A small model that answers yes/no questions on an image's attributes, trained from scratch.
Model: 9.72M parameters, 32-pixel images, encoder patch size [2, 2], encoder depths [3, 3, 3], encoder widths [64, 128, 256], fusion encoder width 256, fusion encoder layers 6, fusion encoder norm rmsnorm, fusion encoder activation squared_relu.
Training: soap at rate 0.0021, 6100 steps, batches of 128.
Data: trained on photos with spoken descriptions (Open Images, Localized Narratives), 203450 training examples, 3.8 epochs.
Rows from block 2 of the fusion encoder, named by matrix and row number. Rows with one number belong to one neuron. Each number is 500 + 25 x the weight over its row's rms, rounded and kept within 0 to 999. All counts start at 0. Numbers have three digits each. After the name is the row's rms in percent of the matrix's.
# fc1: MLP up (fusion_encoder.blocks.2.mlp.fc1.weight, 1024x256), inputs 52-103
# fc2: MLP down (fusion_encoder.blocks.2.mlp.fc2.weight, 256x1024, transposed), outputs 52-103
fc1.87 095:498500487509533500465568491517494515496477498514511488471482533450503459486543542450501462501473513546507510504490471484514500546494495491568472498495533529
fc2.87 085:485492512454469518462522453539493559475490477520487531472535519465490484536544465490516517508474467470525503521501503531515459519526546480454554466509491501
fc1.88 132:483501507473533481509522480490496509571505476486518459485502509485524469494472470538499471521502477477533504521527485482551543472510532537478501530489496475
fc2.88 124:511526467474479486494555532493484490501493513524520506479472517470541470493517539521507460492499515502462492485504468469484489462470447495505467503476504512
fc1.89 114:510502524528488506495516517504479545440494480472499484507520511542475452492516478502500518515529471478480514526462533487485488524492523461479475522520501498
fc2.89 121:472501512475507527504514466482508542493489490477481489500478516474497517491519520493509471485480495533476471491503462512558486495514469525490551496473553474
fc1.90 092:467559492451498476527464496519449516511485479508517538487473481521525482490467520539523476489486473536521512510491508503578500488500532535576497476507530488
fc2.90 094:499497496509521539542496467502519479490518518499509484450474478527527505560543526484517502482489503474538504482514489472464504542509513499480495460482489491
fc1.91 100:480508496525549509527507493487526539497512556518531453520469512514495467538504501528519491494488498491496458520510477477476530531449510512486488515502490471
fc2.91 109:533489501488492484470488528457484517496462500493497513494539519500491509478478481500496508525519522529552501488470507489476457523512496545490495508494523516
fc1.92 102:467480528479456491505513495521518520522478517526488493477495488534533505540484526529464539509520487537521520469455477456494509516529502527534496495512478506
fc2.92 091:516515510512496494519500484494468450482467494493490500464468509497553509494527506506480502477468501530504527464512493445462495472505481527544451480496510533
fc1.93 106:517512539506503491449529495470474462510494479515498482497483478484481495465542458487475526503537487519504499505499523479491490519521537509467483488487478460
fc2.93 124:489485516501478505513490511471528501516517537463506514481500492485465509476551464522508507519513496510522513491440522491495510550544525521502527509552523477
fc1.94 100:489506505519541484469499508471480510527502504504522527551535521473522496470485472485529504521451462475502523513497487511483513518520507468478530491516528513
fc2.94 107:528525466493497539479498511427515489510503480461544526455472503509467531478466538503474504519504484477526494515525494486535513526503493538535500507514511494
fc1.95 096:507525512487503535500530511522506475505530516480507492516487514487452517490514503499492464513496495476529547501467531524544475482498482490478501531528508499
fc2.95 089:521508496552555470527481542520487520464455477500554486518496469482532462477536560523502512440540532476518493492488517510541515510452486486493473501462521483
fc1.96 115:502505510491504511483522512518481531523514461506520486497501503497518513480487481520521534449511484548464501547463549515554519487521497495492537542489483514
fc2.96 122:497453516470494532500530486521511516505545522499534502477504502517505531525496501505453512521471459433508498470524442497462501470474507486483441497505484496
fc1.97 105:518427520523523532504504461478507484527493552529509480478542496502501474516519473469498497498475489517536475516501457526528507469471482506482466513501467517
fc2.97 105:527543504495556521557523510488500494492490464500476518504497499508464505537526510518555479478503515456503531499479525503497509509525485447479521490511544505
fc1.98 094:533493508505511512513490491492490522454547493514521469491511509531499488480509439477567516486478506531536484485464500474479501495517463528498508524479456482
fc2.98 100:459486510512523549532485501534489516496508477512493490495451495510548471507489511480481497521515508516516494521504505520544493445479474485528521461513504479
fc1.99 096:473473504506552518473491467491488511533533502527535538476499494467483478484495485494472463498514517508469491488474549543470492482510532527490466519472483463
fc2.99 086:492494485501508481519526510466490510544510473499483473467482437509469485505542503498487487455515543507459473511515485539496490483484540535498525500480455535
fc1.100 102:508488521529517506543509532506493491503467514480526499525513499537476478549506486474503499514521470485497493537439494529490547467503479495506504515532489521
fc2.100 120:529507510493502551507482506514503521550557514497484500438505473474519465487466513537540550538520487506472525463476539488493513528527517488505491517493508491
fc1.101 097:466554471527482490487491483499554500489459483514493498513481472503514521502517500499477519461476483465476480472499488522472488510504486537554486507488468501
fc2.101 092:524522499476461496475515500532485515501501467501461535506512544505516504499483493513472490488448500472475482493502501522480526499500487504493466501495460506
fc1.102 127:471497446480499526462481515543494516454496511482491514513453540458524501495502475538497526487521495503522493484488511477451459576511496473514515520502515505
fc2.102 122:495452531508527482508535488482508458516518493478497473509473454488525502495530546495497518522488527524501485482495478521503496476459488520458467508502491497
fc1.103 105:457486498492529527527482487535491495487521500524556508497499492470559500502512472509489462474530492501519502498472518511488515491428440524512472487477458463
fc2.103 122:488468502490513503502486484459516532484502512482491505511489492497478504541503461519496513528492450539474485481477506512487489495541570516524507491541516479
fc1.104 106:544517494510507498532489466506511470489499489490440485491496499457537516505486477506509495514479479508483567539492484501501514521453455500482544490498536558
fc2.104 111:471477469467526528509509511534440459504515533513526513483466488492495495483511490509492509495479492553511502543491501501521449485478527491520534522508507503
fc1.105 111:506534554512492505513492522466533508496469452528485531478490526540485506507502476514500505490530534510482549501485505499495497501504520474494485533474547520
fc2.105 136:472484513508576498547532455520485510540520508515492472505494457515521534512520532504482530476472490541496471496480479522537490538520490491506507486502522521
fc1.106 084:493547522535454503521508486527510489514499481483456536546494533495515548466499497496484534480506487462528446501467530521520493486536544488525523542485476523
fc2.106 081:492535532479519522432510505471512493475519504478524467466491501473510493498487480462491455501490513518512521514510480478489524448520527501517495507469513483
fc1.107 088:527474536487531484494534508461458527484495514495521488470500479476498519487520473485483472445455491529467511527515508469545530490483513454479517522533479523
fc2.107 083:503538473503532484499535520522512502497492526498512484494488501500547483500492463506505525549497469549528482502505465458455482458505500504455517506458456512
fc1.108 086:499504481479487534501480505452505462540528529509491531461524479429467531534470476449497495481474542478473492529498502515538485479503502483491513528508494516
fc2.108 073:447531487536532449496480491488524468469528531527479504482500507548519537484481501471521525464506496511480471488524552523537509511502468463466504485465481527
fc1.109 101:478503479529532495493516493520517519546481480505505536478469523530488503527486511502489451500529468507512509512511499531504545474492494495489462491512526525
fc2.109 095:527459484548468488476513521493501498522440487469445513512500463500530487480537489514481536488526514483537468472496556509536497524504488492507511505516508473
fc1.110 108:461480531480486522500499492506530495524483508495499457499480521478513511512532526468517525510497485517498482494447481465479524502479439499496528493507512488
fc2.110 119:514499489493452536492528527529464516509499483515486524531494533550485532520487482509449503491433510510509525487491508505528530499518533458508494532489453536
fc1.111 109:510454503500462481531450483511504492465450534488503473518495537477510501456536501460509498454496501480494518526511488514474488427497505435512478562505522479
fc2.111 135:507525523502502531457514521517493531485483475520483491490481447504495500526448509526526549481570501478462495503518474486493507471489502516463500504536520516
fc1.112 096:521473533500487508487510546491518453503494513497508495500535517534491511519486492486481546477524491486444463543477490486533523527505493496503475496521522502
fc2.112 102:466519506501518515498519502528487496502494496503519466476510513505497513497478451559443481520478494492525502484493487469540501517499500528474508511492465533
fc1.113 096:470484538521532512475510519456492527487503552470520514490532546493519519482518487487467495500485553493451490537534481519491515496475550535451462543498515525
fc2.113 088:487494442538522539497547507470503542490502472549511473495506444496466504499566508532514524563506497511529489543492457529495493493499518470538500506472486495
fc1.114 094:501471472513464492507508538483473515511493497546515488511510484490557491465530537471505533467490459535498496496477457506510495560474493482503503504472440452
fc2.114 099:501492460492518479489497564532445512475515504500493459506527493494511494507489500505512505485533533486506490493496508521479472444500496493451501529504489521
fc1.115 092:462491529503466521503490511505478498487490491546489494499526526480479480492473509491466459517530517539476519505527489516511535511479512470563482500516544462
fc2.115 077:523509489458559487550530502455501474496537520495456453522507499483482514531500509484527495496492473496496495500479498513537485491525482525509493493476456484
fc1.116 099:499504528497505504514524516499501485483469485513455538544519449473493458485468466512478486508480526484473508498490528525523491495460496503515527494506476472
fc2.116 110:507520518467496493491491480478521506442494450460516520490486511500468503508494504500520473511473480511577535544488533528510507460477518559493593447525522514
fc1.117 112:510479479560528528524520518495476487489507478524553442497514526470484529496501479511546495503523483506498489491499528514469527454488469498462503542503497530
fc2.117 106:494559516493520454510505461529544507505521516476466491459497479448477500486520511478479483488485485513520508498521472510531493543503563536528500444523502465
fc1.118 099:506520520494505444511484504480517497482494520533499465489526531495519516468514480496489542468491488447486527556469486484454515498510495513541455535457475522
fc2.118 105:507525500465518521523520516502485494525508470474518504486482514512482510513481499538513472498506499501456504535504524493515489526443507459500490457500534530
fc1.119 091:471523524495503521507523485507530511502477482479505503492495506520519499515507507466517439501545523528505506444501492531480462509468443499487504554470528470
fc2.119 081:499497494502484529407492475507517494509474478480528480500506460473513480510475461495521491520488510508451494512518514484496481475548504499534455511505480488
fc1.120 120:523488523465463522494510521481450479533515533513488466487513506472461444496463519520482542544548485504520513522499478467538539543526454464514489513493507486
fc2.120 139:494485503483498518509484527504471552491512527493570544486515489509528494514515520442525417519495501490468527491485512477464480532513508522486529537525472496
fc1.121 103:484518530499502508487523464536496528509473519454531434497458495519470472507481507496528475543487488459567492502464488477484496487494502462488478485487467513
fc2.121 074:506524524549462508495484534491495506536532506512485490475479450457527508527486479481518525456513524519462430504505505550497471444536495501496514497453499470
fc1.122 081:509529510477498530531488531469536487483505488546488477510531490512475542502454497501463492498494487521491498467527508515499491501464485536498503535474512511
fc2.122 071:507500467449468475492487487552493508473511485480518468483514500528489475533472469526486474532500491492433480504508518524500451509481521487475500541490478497
fc1.123 098:530480508482452491533478515481478494471482489501480545469472467522513528428504503442466522492501492527527509504507497469505507494492471525479512463502504525
fc2.123 100:458505499484457495475501508508470508539490530510522502479486496479504496557469492516494510499497504525473516479460493486488475515478478483539492498499533478
fc1.124 098:458517480456512522510467513463514447540525497520490527503514489530521507469488512461512542506525500461505477500477494486473533510495511512486502484486494510
fc2.124 095:513479510454455492517480466561497530456489471503520461457465497470471501548537532477494519513489498555511519518521500512506505467504515488509480477498485522
fc1.125 102:472540517495485483487510536487482513513507481453472469531536485474553530487478504502495461506494539502525470486510548534529510457517477517520458462448539484
fc2.125 088:539436504483496483513464498520477500509496524494500513485500501489519505496515505498468513457482560479503498516519510506453476536496500507455494492522475505
fc1.126 099:492525529512524473504475544507501488496517536488485500509503540525467531494493472525489494538509549495534478518464510528511550488513491545503527471495487517
fc2.126 111:478515491490476495503502473517524497520475501511502504502464456462523519487480530505469524493503486475478498483492533504454475519493531481505478518500504474
fc1.127 086:553524507527478465506513537473494491493549530547496488492502473487509507489529511502513454479469507480555539528498509543499488485517520475477517520507486507
fc2.127 073:522528514521481461526515508506507526502506489518481523465484527499524549495522498488470494508522494476480524499471508517521507540551490479535510513436497483
fc1.128 106:480514522484498508465513499536527453539470514514523474511491496555539507518519501495506500487506510482521509523506461481497519496435527499481481432468514463
fc2.128 115:521481484476490509496522494481478509485501438504498537483504477477477506501470449525458504528527527500531505513495504487457467452551499507513552522462500539
fc1.129 107:471483524517478535517481516478507509497474481510499531501503462483533498507528495492525472511493511497464493534454521512490460505532553526488517481534509461
fc2.129 127:471503500494534484524464510492487519547470512492457486497479559507547489483482497506492472483478530530487479517498507484533476492510495506506491494431542508
fc1.130 118:474477484473524464517516463484581505491504496526512477503492478541485518530498491495513456459457490488488488553502506476521529498477543555484510475468499493
fc2.130 118:457488535489510457513498507480531530450477476533512467445504512515478435499500505486503528541489552507512508527511490496516453489512463502463510522513515493
fc1.131 091:501506472476473485469493450495560473479517465476558483453487539514505504517489496497460491471513461526501498504521537478544503512499429521499512525488482499
fc2.131 079:480491464464495488543467559509489477504516570465443475515513489516479465516540455509518512513493499526462513485474459505480538505477503483522500490509504463
fc1.132 091:453480491536473484514493489520561468527535453503535503466456473508509480533465476473525490482489521510530510502516480497499521496511526504461474506475520516
fc2.132 086:501564478518499513460533499477515520501536514555514514489500503517552527491493469475512515533550481485496511537544473479459494472522535536478523491491507509
fc1.133 086:506473464533490503467495500496444509473477523506531536509520508516508530501465476517555518484496488485544505498474491523486499497520514492514475530474485462
fc2.133 082:487513451520525470532494516481556508515503478492430550464499512492504484498518525509451468455504492479455522528466503490479518546505504498480494490455497495
fc1.134 084:483466434511510482552524469487501492497459505499510479502508477475505516462479458444503525477480538479462488522498496540503501519454489490439501515514532496
fc2.134 066:501483519533440532481505460525482516540459529526497501467497487480509488532520506501516479514496499476529549520540439508526509474525497504445513506505503536
fc1.135 114:494528467446478477497491502522513472520477492511470512534551475507491532511528474497495475524483490471477509526482484500507518500481534500498466504462501486
fc2.135 144:512510530498495498499476439518471494559512480472522501506491501524496531521487455478465517488465483493517482520505507520509467517478543502468493484478510479
fc1.136 102:526544448532470510437527505541530492472515476500451473495509472479533508465511507495483503518505491503478527482517500513499512514461490532498470532517523504
fc2.136 079:504500490464499517519452527517525501552508506547537500499496495527484546531444504471482517530488479478490514528515554478472437450500492482538516516531502525
fc1.137 116:507476527465480503506449522478535526476482505458515483466515539461477489499454534440480478515494465526518521509516501478468483515501479510488475486499512533
fc2.137 140:446569476512547500515506486506481474541495502552485513514487508508506508459486483537485515490514549473485501504520500544467504478506524464510495498520474494
fc1.138 081:473490516527460490502507522489465490535492495464483445475508528481503507491493483485471476488495459523492458507507477539529502523485525541494520530466491498
fc2.138 071:465488532502477490476459519531530476535515543545509508502501498466499491525534472510548501503492501463498504496527514519485504485507498501544468486552462480
fc1.139 096:536497486449525462488486479494466469525489476513475465532498537426501480445491478470494506496503460560509487474463517539498506498482512514540494505480496486
fc2.139 094:536510498547509475478481468465514525500519520526479509470444504500476472480477460533475480495466482468502537483496474507461479527488486472485533488478498514
fc1.140 101:517502487507483517534516466470504514463494525531496479488514492498487490463479516587540495439520549478513494517556501444510509458496522485542492498504493507
fc2.140 091:492505514468470533528465504508522490537517524519543493519469540521492491491471520524540546514539523511481497484503526496535455507532499508521528521491495495
fc1.141 098:504549496497481530494511510500522496483491492468481485511505528498484538448541507521530496486549508490486549474467524510491527503516520504496498515540511511
fc2.141 077:520503527503507466525464500495504497505471514467516504501515492460443511504499467489509498499522533519468508512552573520469525441503532500541500533518508476
fc1.142 091:517508539478510490519468479453491533527451479492451470501504517466490464540511505502503466472475487492460483492469562500503500481494479509536502487495530505
fc2.142 082:473478519519479515518551548522532507488464475500512496534516516453529563506502494505509520497499460523449507472471495497486514503502510568511499481563470511
fc1.143 095:514550500468519489540522526458510486523507466506510483481530510482512533453526489493497465502495496528504487494491507558458512474484488500487498489541488538
fc2.143 083:500499485485449507535467515460515525547502546494520498478548465470527479498490492514459472505509482458506494521472484521468490533501499502496541524487537507
fc1.144 095:434486479540474516480534506489512539474454495520494532466503518514524484468488502522475530479473461499515543534463522486502541484479461528478538511517489515
fc2.144 088:495458531525464566472472482504513480485489495495511487489494462513441492512523511534486520546497535528505488480526489505474518464496521493508494502470514488
fc1.145 090:481523531518541444470475494480483484515472498512544507510500479479512488525529496499501509506486502491492471491503464476526469447496474537537494551543508504
fc2.145 068:473495479485463494538512520470496515463513496475518514457464469466487438521491452549466538509457531467493475519517501507524527526467524539503485535502540547
fc1.146 100:501547526527512482445445525493500512480473525503437471468469526489504503471484487504491511483496509491495490461501484514494480466517530539518445490483516513
fc2.146 097:498522529493515505497543484469540527485534486527545518480473528520513537528521520521505520513497492487506490487499508531534450517486526486487539455435533526
fc1.147 114:521547511510508476477535510529515475520535512509488536496479481479466487497543506504531496488484549515498463540465494529495527445477506469511498514477503522
fc2.147 121:472480498466496501555462423484519468521472487500514448493487475521530474497532512512504495509465509501495546517500507526504493478472493532477459487493480544
fc1.148 083:529491542486481515518518507505536465506493495486482502476520486511530483463493492479486459523510543514499472452475489511506496496501495480485444467506516500
fc2.148 066:425495492506517475473474553516507516490506503471439496471489497485464491492482466497460522508499499492466507528510466505473497489517490527495487484497470483
fc1.149 106:485472510504500520534466516492494479498480509481487531509529542462503541516533493477503500483464538515522466477541519511518471493529490434519479535504569517
fc2.149 112:473521476525510456521495481519516498520482495495516464517489461545514481466450499523558509523527490475515492511502510474434485506462491508520519483559485515
fc1.150 115:518474480486501505476551498503462515525472488471494463487539549500528515538497510511510491530498518498515486503507522509459560480526478433500526510480489474
fc2.150 145:463434494531500534472506530488537484465499491499551494469521471522508478498521499470499530500527510522499520493461504422501456519481489479514479524478508542
fc1.151 089:501511496520502503538523466528489500474471502433482491494465513460466513487501480504467473529455514483505460518500501513488458479477498527484533519464465499
fc2.151 070:487496499454505516524517475492479474504542533530452470488456503547521504490490522503470535460521482490457498482552523496530522512494506516545506503475488510
fc1.152 103:506487519496499497497511548479498477496504483468512509505470499488537528501488463452452480444485528534477475514481493505479530489494542488476504505486523546
fc2.152 108:516505488455491520452518471508477500540484481496506501501501479464542471495492514536505478511501502479475491533526494543530508477446486494513501456505484523
fc1.153 100:489532529500505517516487528482478501510529531470478491533475537448484516500480504483531532532469521534486489492498478495461512506440500492538509483495479478
fc2.153 084:511507503519487458512496479501515473471483534510512462494449470479486484484527497499531511523508501545516515499495469495506509482469485503499501486490491456
fc1.154 095:495462497455528490486486465489491461542510467527539519514497499507468473517505500519496509463494483447435496507484493502537509497556499529517505511529511537
fc2.154 096:476485499515503463516486508493529498509508544508473539483507522482528548495500491514498474490504525507490480502517496498486511515482518505510566483490451530
fc1.155 104:447521503590528515503547486504499493522529540492529466469499515497463517486504520515486546510513522494511508511513538448461471536484507504503479502482505497
fc2.155 117:485498485545496480459491518498516520526464485509487466502480501494478503468476527507486535542553511478536552511462486530544497520425519477481545494509507480
fc1.156 096:447509488520551495501497530487487519469501459498521509485484520487512477498505461441540496486514510477446481534502512507482455510557464500479451511508532517
fc2.156 099:509485509469544535477505478508502523484552466501516472539507443468498502495516511496549500494472507522528483531485481500500490499422513473471500516555507540
fc1.157 093:510469509478480489488500519471531542492531514528516506512506479476493500517536528441479499442492450467493489502504495534493501487509496473479496506450484468
fc2.157 100:488500470442477474497460491485500511458527463490481488498500521521493489526519499507506518498537555529520504528470542481461462509501484522530513543591490542
fc1.158 098:553513531480458504459501516509539509511508546434462503497507483510543508486492521473510521502486516493494492546516505489481471506478495491499455481508510507
fc2.158 096:490536490495521502516504477463460525521480477538527506553486485429485475515512508481476482490506491532508515502493548524487481508508540526501505499508492440
fc1.159 106:443450537515537464524490518494449517490530476535522498516495490473466481512462529490495475487499482519505483482461545480536479525507501508494511459438511475
fc2.159 112:474497506459489534491490534501498446487546508530512513496497537517507509533544497533498494524466462487514518506495532504459511532549516478528500501508509480
fc1.160 097:563472519510501497529497489522516470492497478479447502506550441435490496484514506479512499502547499448480492518427540522478470501491470520476517473463464479
fc2.160 109:497482523500520503485505534463519526533484521504480463518470464547546537484516517506499493474489522483489515526493520497452529524558479499479490491545512470
fc1.161 135:492525496529510506495501506478481482464481534508519525537513500528476529448499520487468521520492515481468461558539516479478487452521479490569502541539531458
fc2.161 148:507481484526472519511510464513458527521513480509530477448525479493506489504485446488562488498514488506528520480522471541538469484490522451512465498481462485
fc1.162 098:506527490527483482510489498462500472499495489485469475507532522524529509476479524496527484547534479510520539474472458515500504522497495490532491495537474488
fc2.162 084:512499466499535491490485474503495490485531508491521499462521527492516483496478482536450510496488495515469486473519482473487496503512509471518527531511499508
fc1.163 087:503484486464505547533501560541512500467485512464521523485499487519503487484465541483482500483514471574509502477467515508531537545459487512496506483526500497
fc2.163 068:518491545512528496497547526497542497518486527504500480459544469457462518494452459533502520515493489494492525495508479495481489507543500493506450515482476526
fc1.164 125:489492476526511502499499481496457500484521474434485513479531505497490466525523512528458519535449490459506521521460483548480449559530483502485493486512535492
fc2.164 129:539489526523473470492487508503582476510522482495492470529502474486503505492500482479544494467535508480489468471501522493530513520526489494523516480481524503
fc1.165 107:544543503466472503514495487498467479454521540541500488487519511480539501461485499511470462532491559502485479539470501525505517468524525491529540453490501538
fc2.165 105:510486462497498511539514511483525528514488495497544492529496487492496495497498517499504553469534487526542492494449454531511516497422477525491517533531492531
fc1.166 116:503532506476516484485521525456489501478481503464500475531526458478528494524510497542490500487518504480529494496525509510556528477563493525473525515506506494
fc2.166 109:493460478521461487530471461528527564546494473500545519525516505515493513444487481525507498506493509545475505442496526453491505519472470527488522525509494529
fc1.167 095:457503530520516472508543523521556511481480467513452529504465478522520501491532490522484542474507505491565471467487496492472508507519507529506502479518537541
fc2.167 085:541469506494536466494545504492478496481562538469494521513507551496535490474514513542481507471475504516546476507509486493514524538549526519535495526495487479
fc1.168 079:475495508536492537468487511478486499527498478471484474529526529529483568475516538491491469523530503518488508531517559492509493497475471523477471461533488462
fc2.168 077:479493484485529461540517505471493516468510525508492527502511533491502495481486510512508501493511487546506524493473477522459487469535509472509503500507490516
fc1.169 092:521491520487535467504524496514520549480470482501514477515483474545489497528479513508472487446511454494515536486514513491501454491522471507492507555497515433
fc2.169 079:523501499493524486508510487529541498480488519484545517487501527439496546519509525505529484499497517546492493483486475469491525527491514507535429530550460482
fc1.170 123:557482527509514534440521487480491499484486504484476465496472511532514511476528536504494528471469501497495465497511503520511455502504459500535471480474466489
fc2.170 135:534566434545564529542477454530474492488514536511515513501504518457494513546531502490525543517478493489492492538487492535502537503495465507505517471506533501
fc1.171 099:540531500478525536490528507511474544504495473508451532510494503484497456443486466495546508494554543531511488450479491496531502530518489541471516483464511508
fc2.171 108:477477471522469464476522503515493495519526532461547523478500506502466530506455522520479474496473514492524507480533526519550519518478541551510538497548537554
fc1.172 102:459509463450481524483533491504525510476500539487555541495508537461524512509494532525455480535492520484502514535547519481499495485530493477533501521489489537
fc2.172 105:504476517581500487519488486526476483505482514523538458492497458539539493490475513498501560482485481506511482467510502504553471502510475541501514476475527532
fc1.173 094:519468503466499499533488510488504543482455451481505501498522507482472530568488502497486506506467488495499515536480518511514543545534478508448459468546478540
fc2.173 082:554497494484520498511478508472519478507477475523473498463488522512544476482543496514533534522490501531530523494466541510500452490482528481520502497516467520
fc1.174 081:513471498496526494483534489466498476526473527516465496466482550542532496518478495502512538537499480453469489508492537522492501520498527526487487506494496453
fc2.174 065:517530514479477487541508505524505488495546502513472516497478488506472508500491511540577470496521500484481527496488460489511501529475566508538492512513528524
fc1.175 097:481510480486450552495510472488534490520502513487457500542499515527492519499525476509488525480445475471490509498499512506527484515481484452509481504475482496
fc2.175 093:546484471511559483475493508541449491503494500476529485524520542521492494534499478501461505521473508511498491488503521536503535537525500526499527529521500522
fc1.176 094:476461466500485509483492554490484457437553527525483498523502468485520513511479465477486534488472541453507487494508457466484512493514477486499504496436526527
fc2.176 085:543525501486563479481519466521438493548474492485520545511519487490501494522474503546547472509487499538451506491534522506508471510490538538532516487548481541
fc1.177 086:523493477517500492519468474521495447497484541517498498529482532471515503520508546449469501499446479489509527509496479478464490509467481520466478477553520517
fc2.177 079:497476485470513513459531504527511517492500464454485532551518538496495476476466459529516468496524514490483462508507516550529492493535519477493548514500469501
fc1.178 106:490494499493475541494459473521499538505524527500505451506470510506504480520471510517506486526509504510493524499459474498471523477491477502539462481464498480
fc2.178 116:495528549533509542480513514508459445474500470521474464523441506508483472537518519488514491475481498515531511509485526518517493482467515510522535509522521476
fc1.179 080:490551518536538469527502538509473496486499465441491492485501522457479497502533477462523544473471501505496522477528528510500511457511491485483520498498497536
fc2.179 089:537481464496507465517475512474531517498508508516518521508537563466505480518494453506484468523502500489535455458511496472550506503514488484503520486479489461
fc1.180 092:480510508429546513529472533472478477512472476477515464483498504518466452499484490559511476479487547462544461508493515507502511535515484490512482526518486492
fc2.180 098:534495491484488516493517514507477486539501505486459496478499477464501481520460550515476546531465481480503530498501480497511498470460493496509498565519522469
fc1.181 090:475458474487461483497485475462514484509490523498485514505509482474463498512492507483476495487501492484529509509478482476468502511493511510489520488489547506
fc2.181 071:478495510504523513442502481509525497524495514483549505564483500490531530514480483495536529502504466513504480523489519496513482518483536509513490497482463495
fc1.182 110:446475491492509528486527498466545541509488492517515523502462448454441505487506489469500473517494492484486517512463482507508489497525557505534509512511484482
fc2.182 142:498527543492477538510463508490514490523501532511470513516487485525540484541537485483481518485479514535519495472513484502495494473505522480475478447470492503
fc1.183 103:555501479535511516509470520520445494468511493474507509465537542496528523488559509507467538442514490489495510506465506520497533503532536503463470519544506510
fc2.183 087:505498547484481476511516519557539472506471486494508523483514472474470487510519440538489532541482496517472517486482482488497489504519496533494532490483498458
fc1.184 085:508529533485494485497472479499506491471552493521455510470543531494509477496487495543530483462511476479534471481497488512508532513451548476512510469473501489
fc2.184 091:482478492513506518475494523516474483477475466505479526497510496484512489504486542487507487478530524536503520516497499475511495497488579509549493515523501471
fc1.185 092:521478501511519529486458481500544498541460531478493468502495518476521483488530490520473469543513461497475476526482481544499478520502535473511498509506489457
fc2.185 082:466492474512494528507483497480527538500478547532448488492449447535497505463476506531493480498476517510508432516525462485495516508556523452501461478495519534
fc1.186 112:445480465438501513529509497492486494472519505501528486543570483502527503487475512523485525496482509533528504486488506503538509492508502525526550509498529518
fc2.186 125:547452523495493436525473474474534529513529528515490529489493511500544480489514497493459449517525527495443475497520508501531488504505497488461482498543497527
fc1.187 112:487472479530512506473523475517509499501495548520474512502497472502501531526475489506509457520511481505504493503442473476470478443500535510479510464498515450
fc2.187 122:524485494498496464477551531481515518516487449473489565498482507517493520444499524483504520492525484530482472486482527465482480531510506512544539515506499476
fc1.188 107:510470492502476538505509515502492496500492471542516499469519493493559459534480505500511511461495497494512493495466456499483519481480503473481492545498473481
fc2.188 112:446498478529520489474486478492495507480467471537511460453443506509484506509506470498509443505460470498534482545516500531536525467455454526491483512537548538
fc1.189 110:536505513502501503542494451528502525470504508487527536521435519533472500484512504531454491467481493471502511511501539497505494474487490459521490475526542518
fc2.189 133:512522469533521501534511535463505553485443508536540479484452466498499516505479492473522470524516530507463479506517466495510460491514513505469490513533494541
fc1.190 108:481503521493548470503541472512502488529484552469509493507485524524480519525515492480551482483488441488470508510523498514475463483482515496524479514491455501
fc2.190 117:484490497460481529496471516472514464473495478530518548488495529490485526485553495540525471481525498501506480461498493522507455457478448478501480533493518511
fc1.191 105:479516537498527542506475535481525446502542508457514529500454529527488509500475441484469512455499479513475504470479542502534495479486505472513475494513555458
fc2.191 103:518477481537511478496519482475485551491521502494495471504512464513505503543490531481528528541497523467530517531547492542426493507534511511506504494519484523
fc1.192 083:519538502494501520469498482515491496510489517496506465526525482476508533500491507503569493527472497514515469482534503504503468503456510485503525466554458513
fc2.192 077:483496507478505474507524477523487479541502538479492477508491497505499485500511444535500499511500523527536511474519516512514522480500473482510450492457483471
fc1.193 091:468479476453436562503515440446454503511497518482501491538473452477493493503534507511505497537483476470505521497543521482531484519532466473507500501520513501
fc2.193 084:488511545492490496488513519494523511442518466520538473473490550487526503512510504521509511482492517548470491513478503506504521469514524543484484491489492493
fc1.194 094:500484489482526458520490502498501494541523486469550499547522550522493527510495510481520500506490509486526508458547482570513481471528521466534475508491486495
fc2.194 084:513491502532508509520500536556533514531486499498555474453505528519501528495467505482502529546471511479507455528525514473479514507469467524538461544512460453
fc1.195 100:498521486509465489520487470500468444452518516505510514511501508497512479474507523496523489549512494461480506501497486485486515507450483500537522524520488480
fc2.195 095:554496496515496467485515516538522534567524518503495503503491501532501486495518515535510475435505537463513528488514467496534498478466482493482449499469502492
fc1.196 094:520535477522494524526489481494492511477503502445490525471501524505548497476524485495515463496515507507522532459511525464496500510522460526513502497463501482
fc2.196 074:472508467504503513512492480519486547573528478462515489528529459489514451467551532502469500544477518503503502508472465496438514492504519507501479482518520491
fc1.197 094:525515509510477518492508493484500472475540501512522477503512535523511515494509529513508535476455513489494503557488494507510547464557522533483522506462511488
fc2.197 088:525452467505479502504480512498512510510485485476459482511499448530474479540509523467521448489508540557500529475491518476469483515511482521516509525431499520
fc1.198 109:482463476472487492493456485424461458500486519467521476486520496512495467480520486529509493502515503484503504500521539527510490487528511484505516543498494498
fc2.198 107:512515502461482476473494500483501500508535512556463499489483492508465481540483504489486537507488475467473489510477500493519443482508476510444513510505477524
fc1.199 106:527515512504471506488507484495516473498499512527496491471508514460530484539529503467493524514514489496525453519498482513497460496527517501537434481521509491
fc2.199 112:510458464502528524510482474494520545488541497474524481508521498525503460451477496511536510465530522498481517506544496471463524499495474489477491552495511495
fc1.200 094:486510512475536467500540510478506470521482526547519508475513519519492526522514518477530531510480446517524476520479529500514495504525445510507516498547455550
fc2.200 108:548480477515487516484473495504500533510508519502516481458540499481513448536497492560462504472529541476537524496504504502504473514491535481477517503512528495
fc1.201 103:522485475467524540475499521479502493513485454451461496534465498492505484522458425543499482503472474475482484477507500492526495538518476513508486498503515498
fc2.201 102:481483481540455491501523458499502479526498500552497512512514487525491488480505523487510501494477515569491516523488499519522521475507499505520508455465494497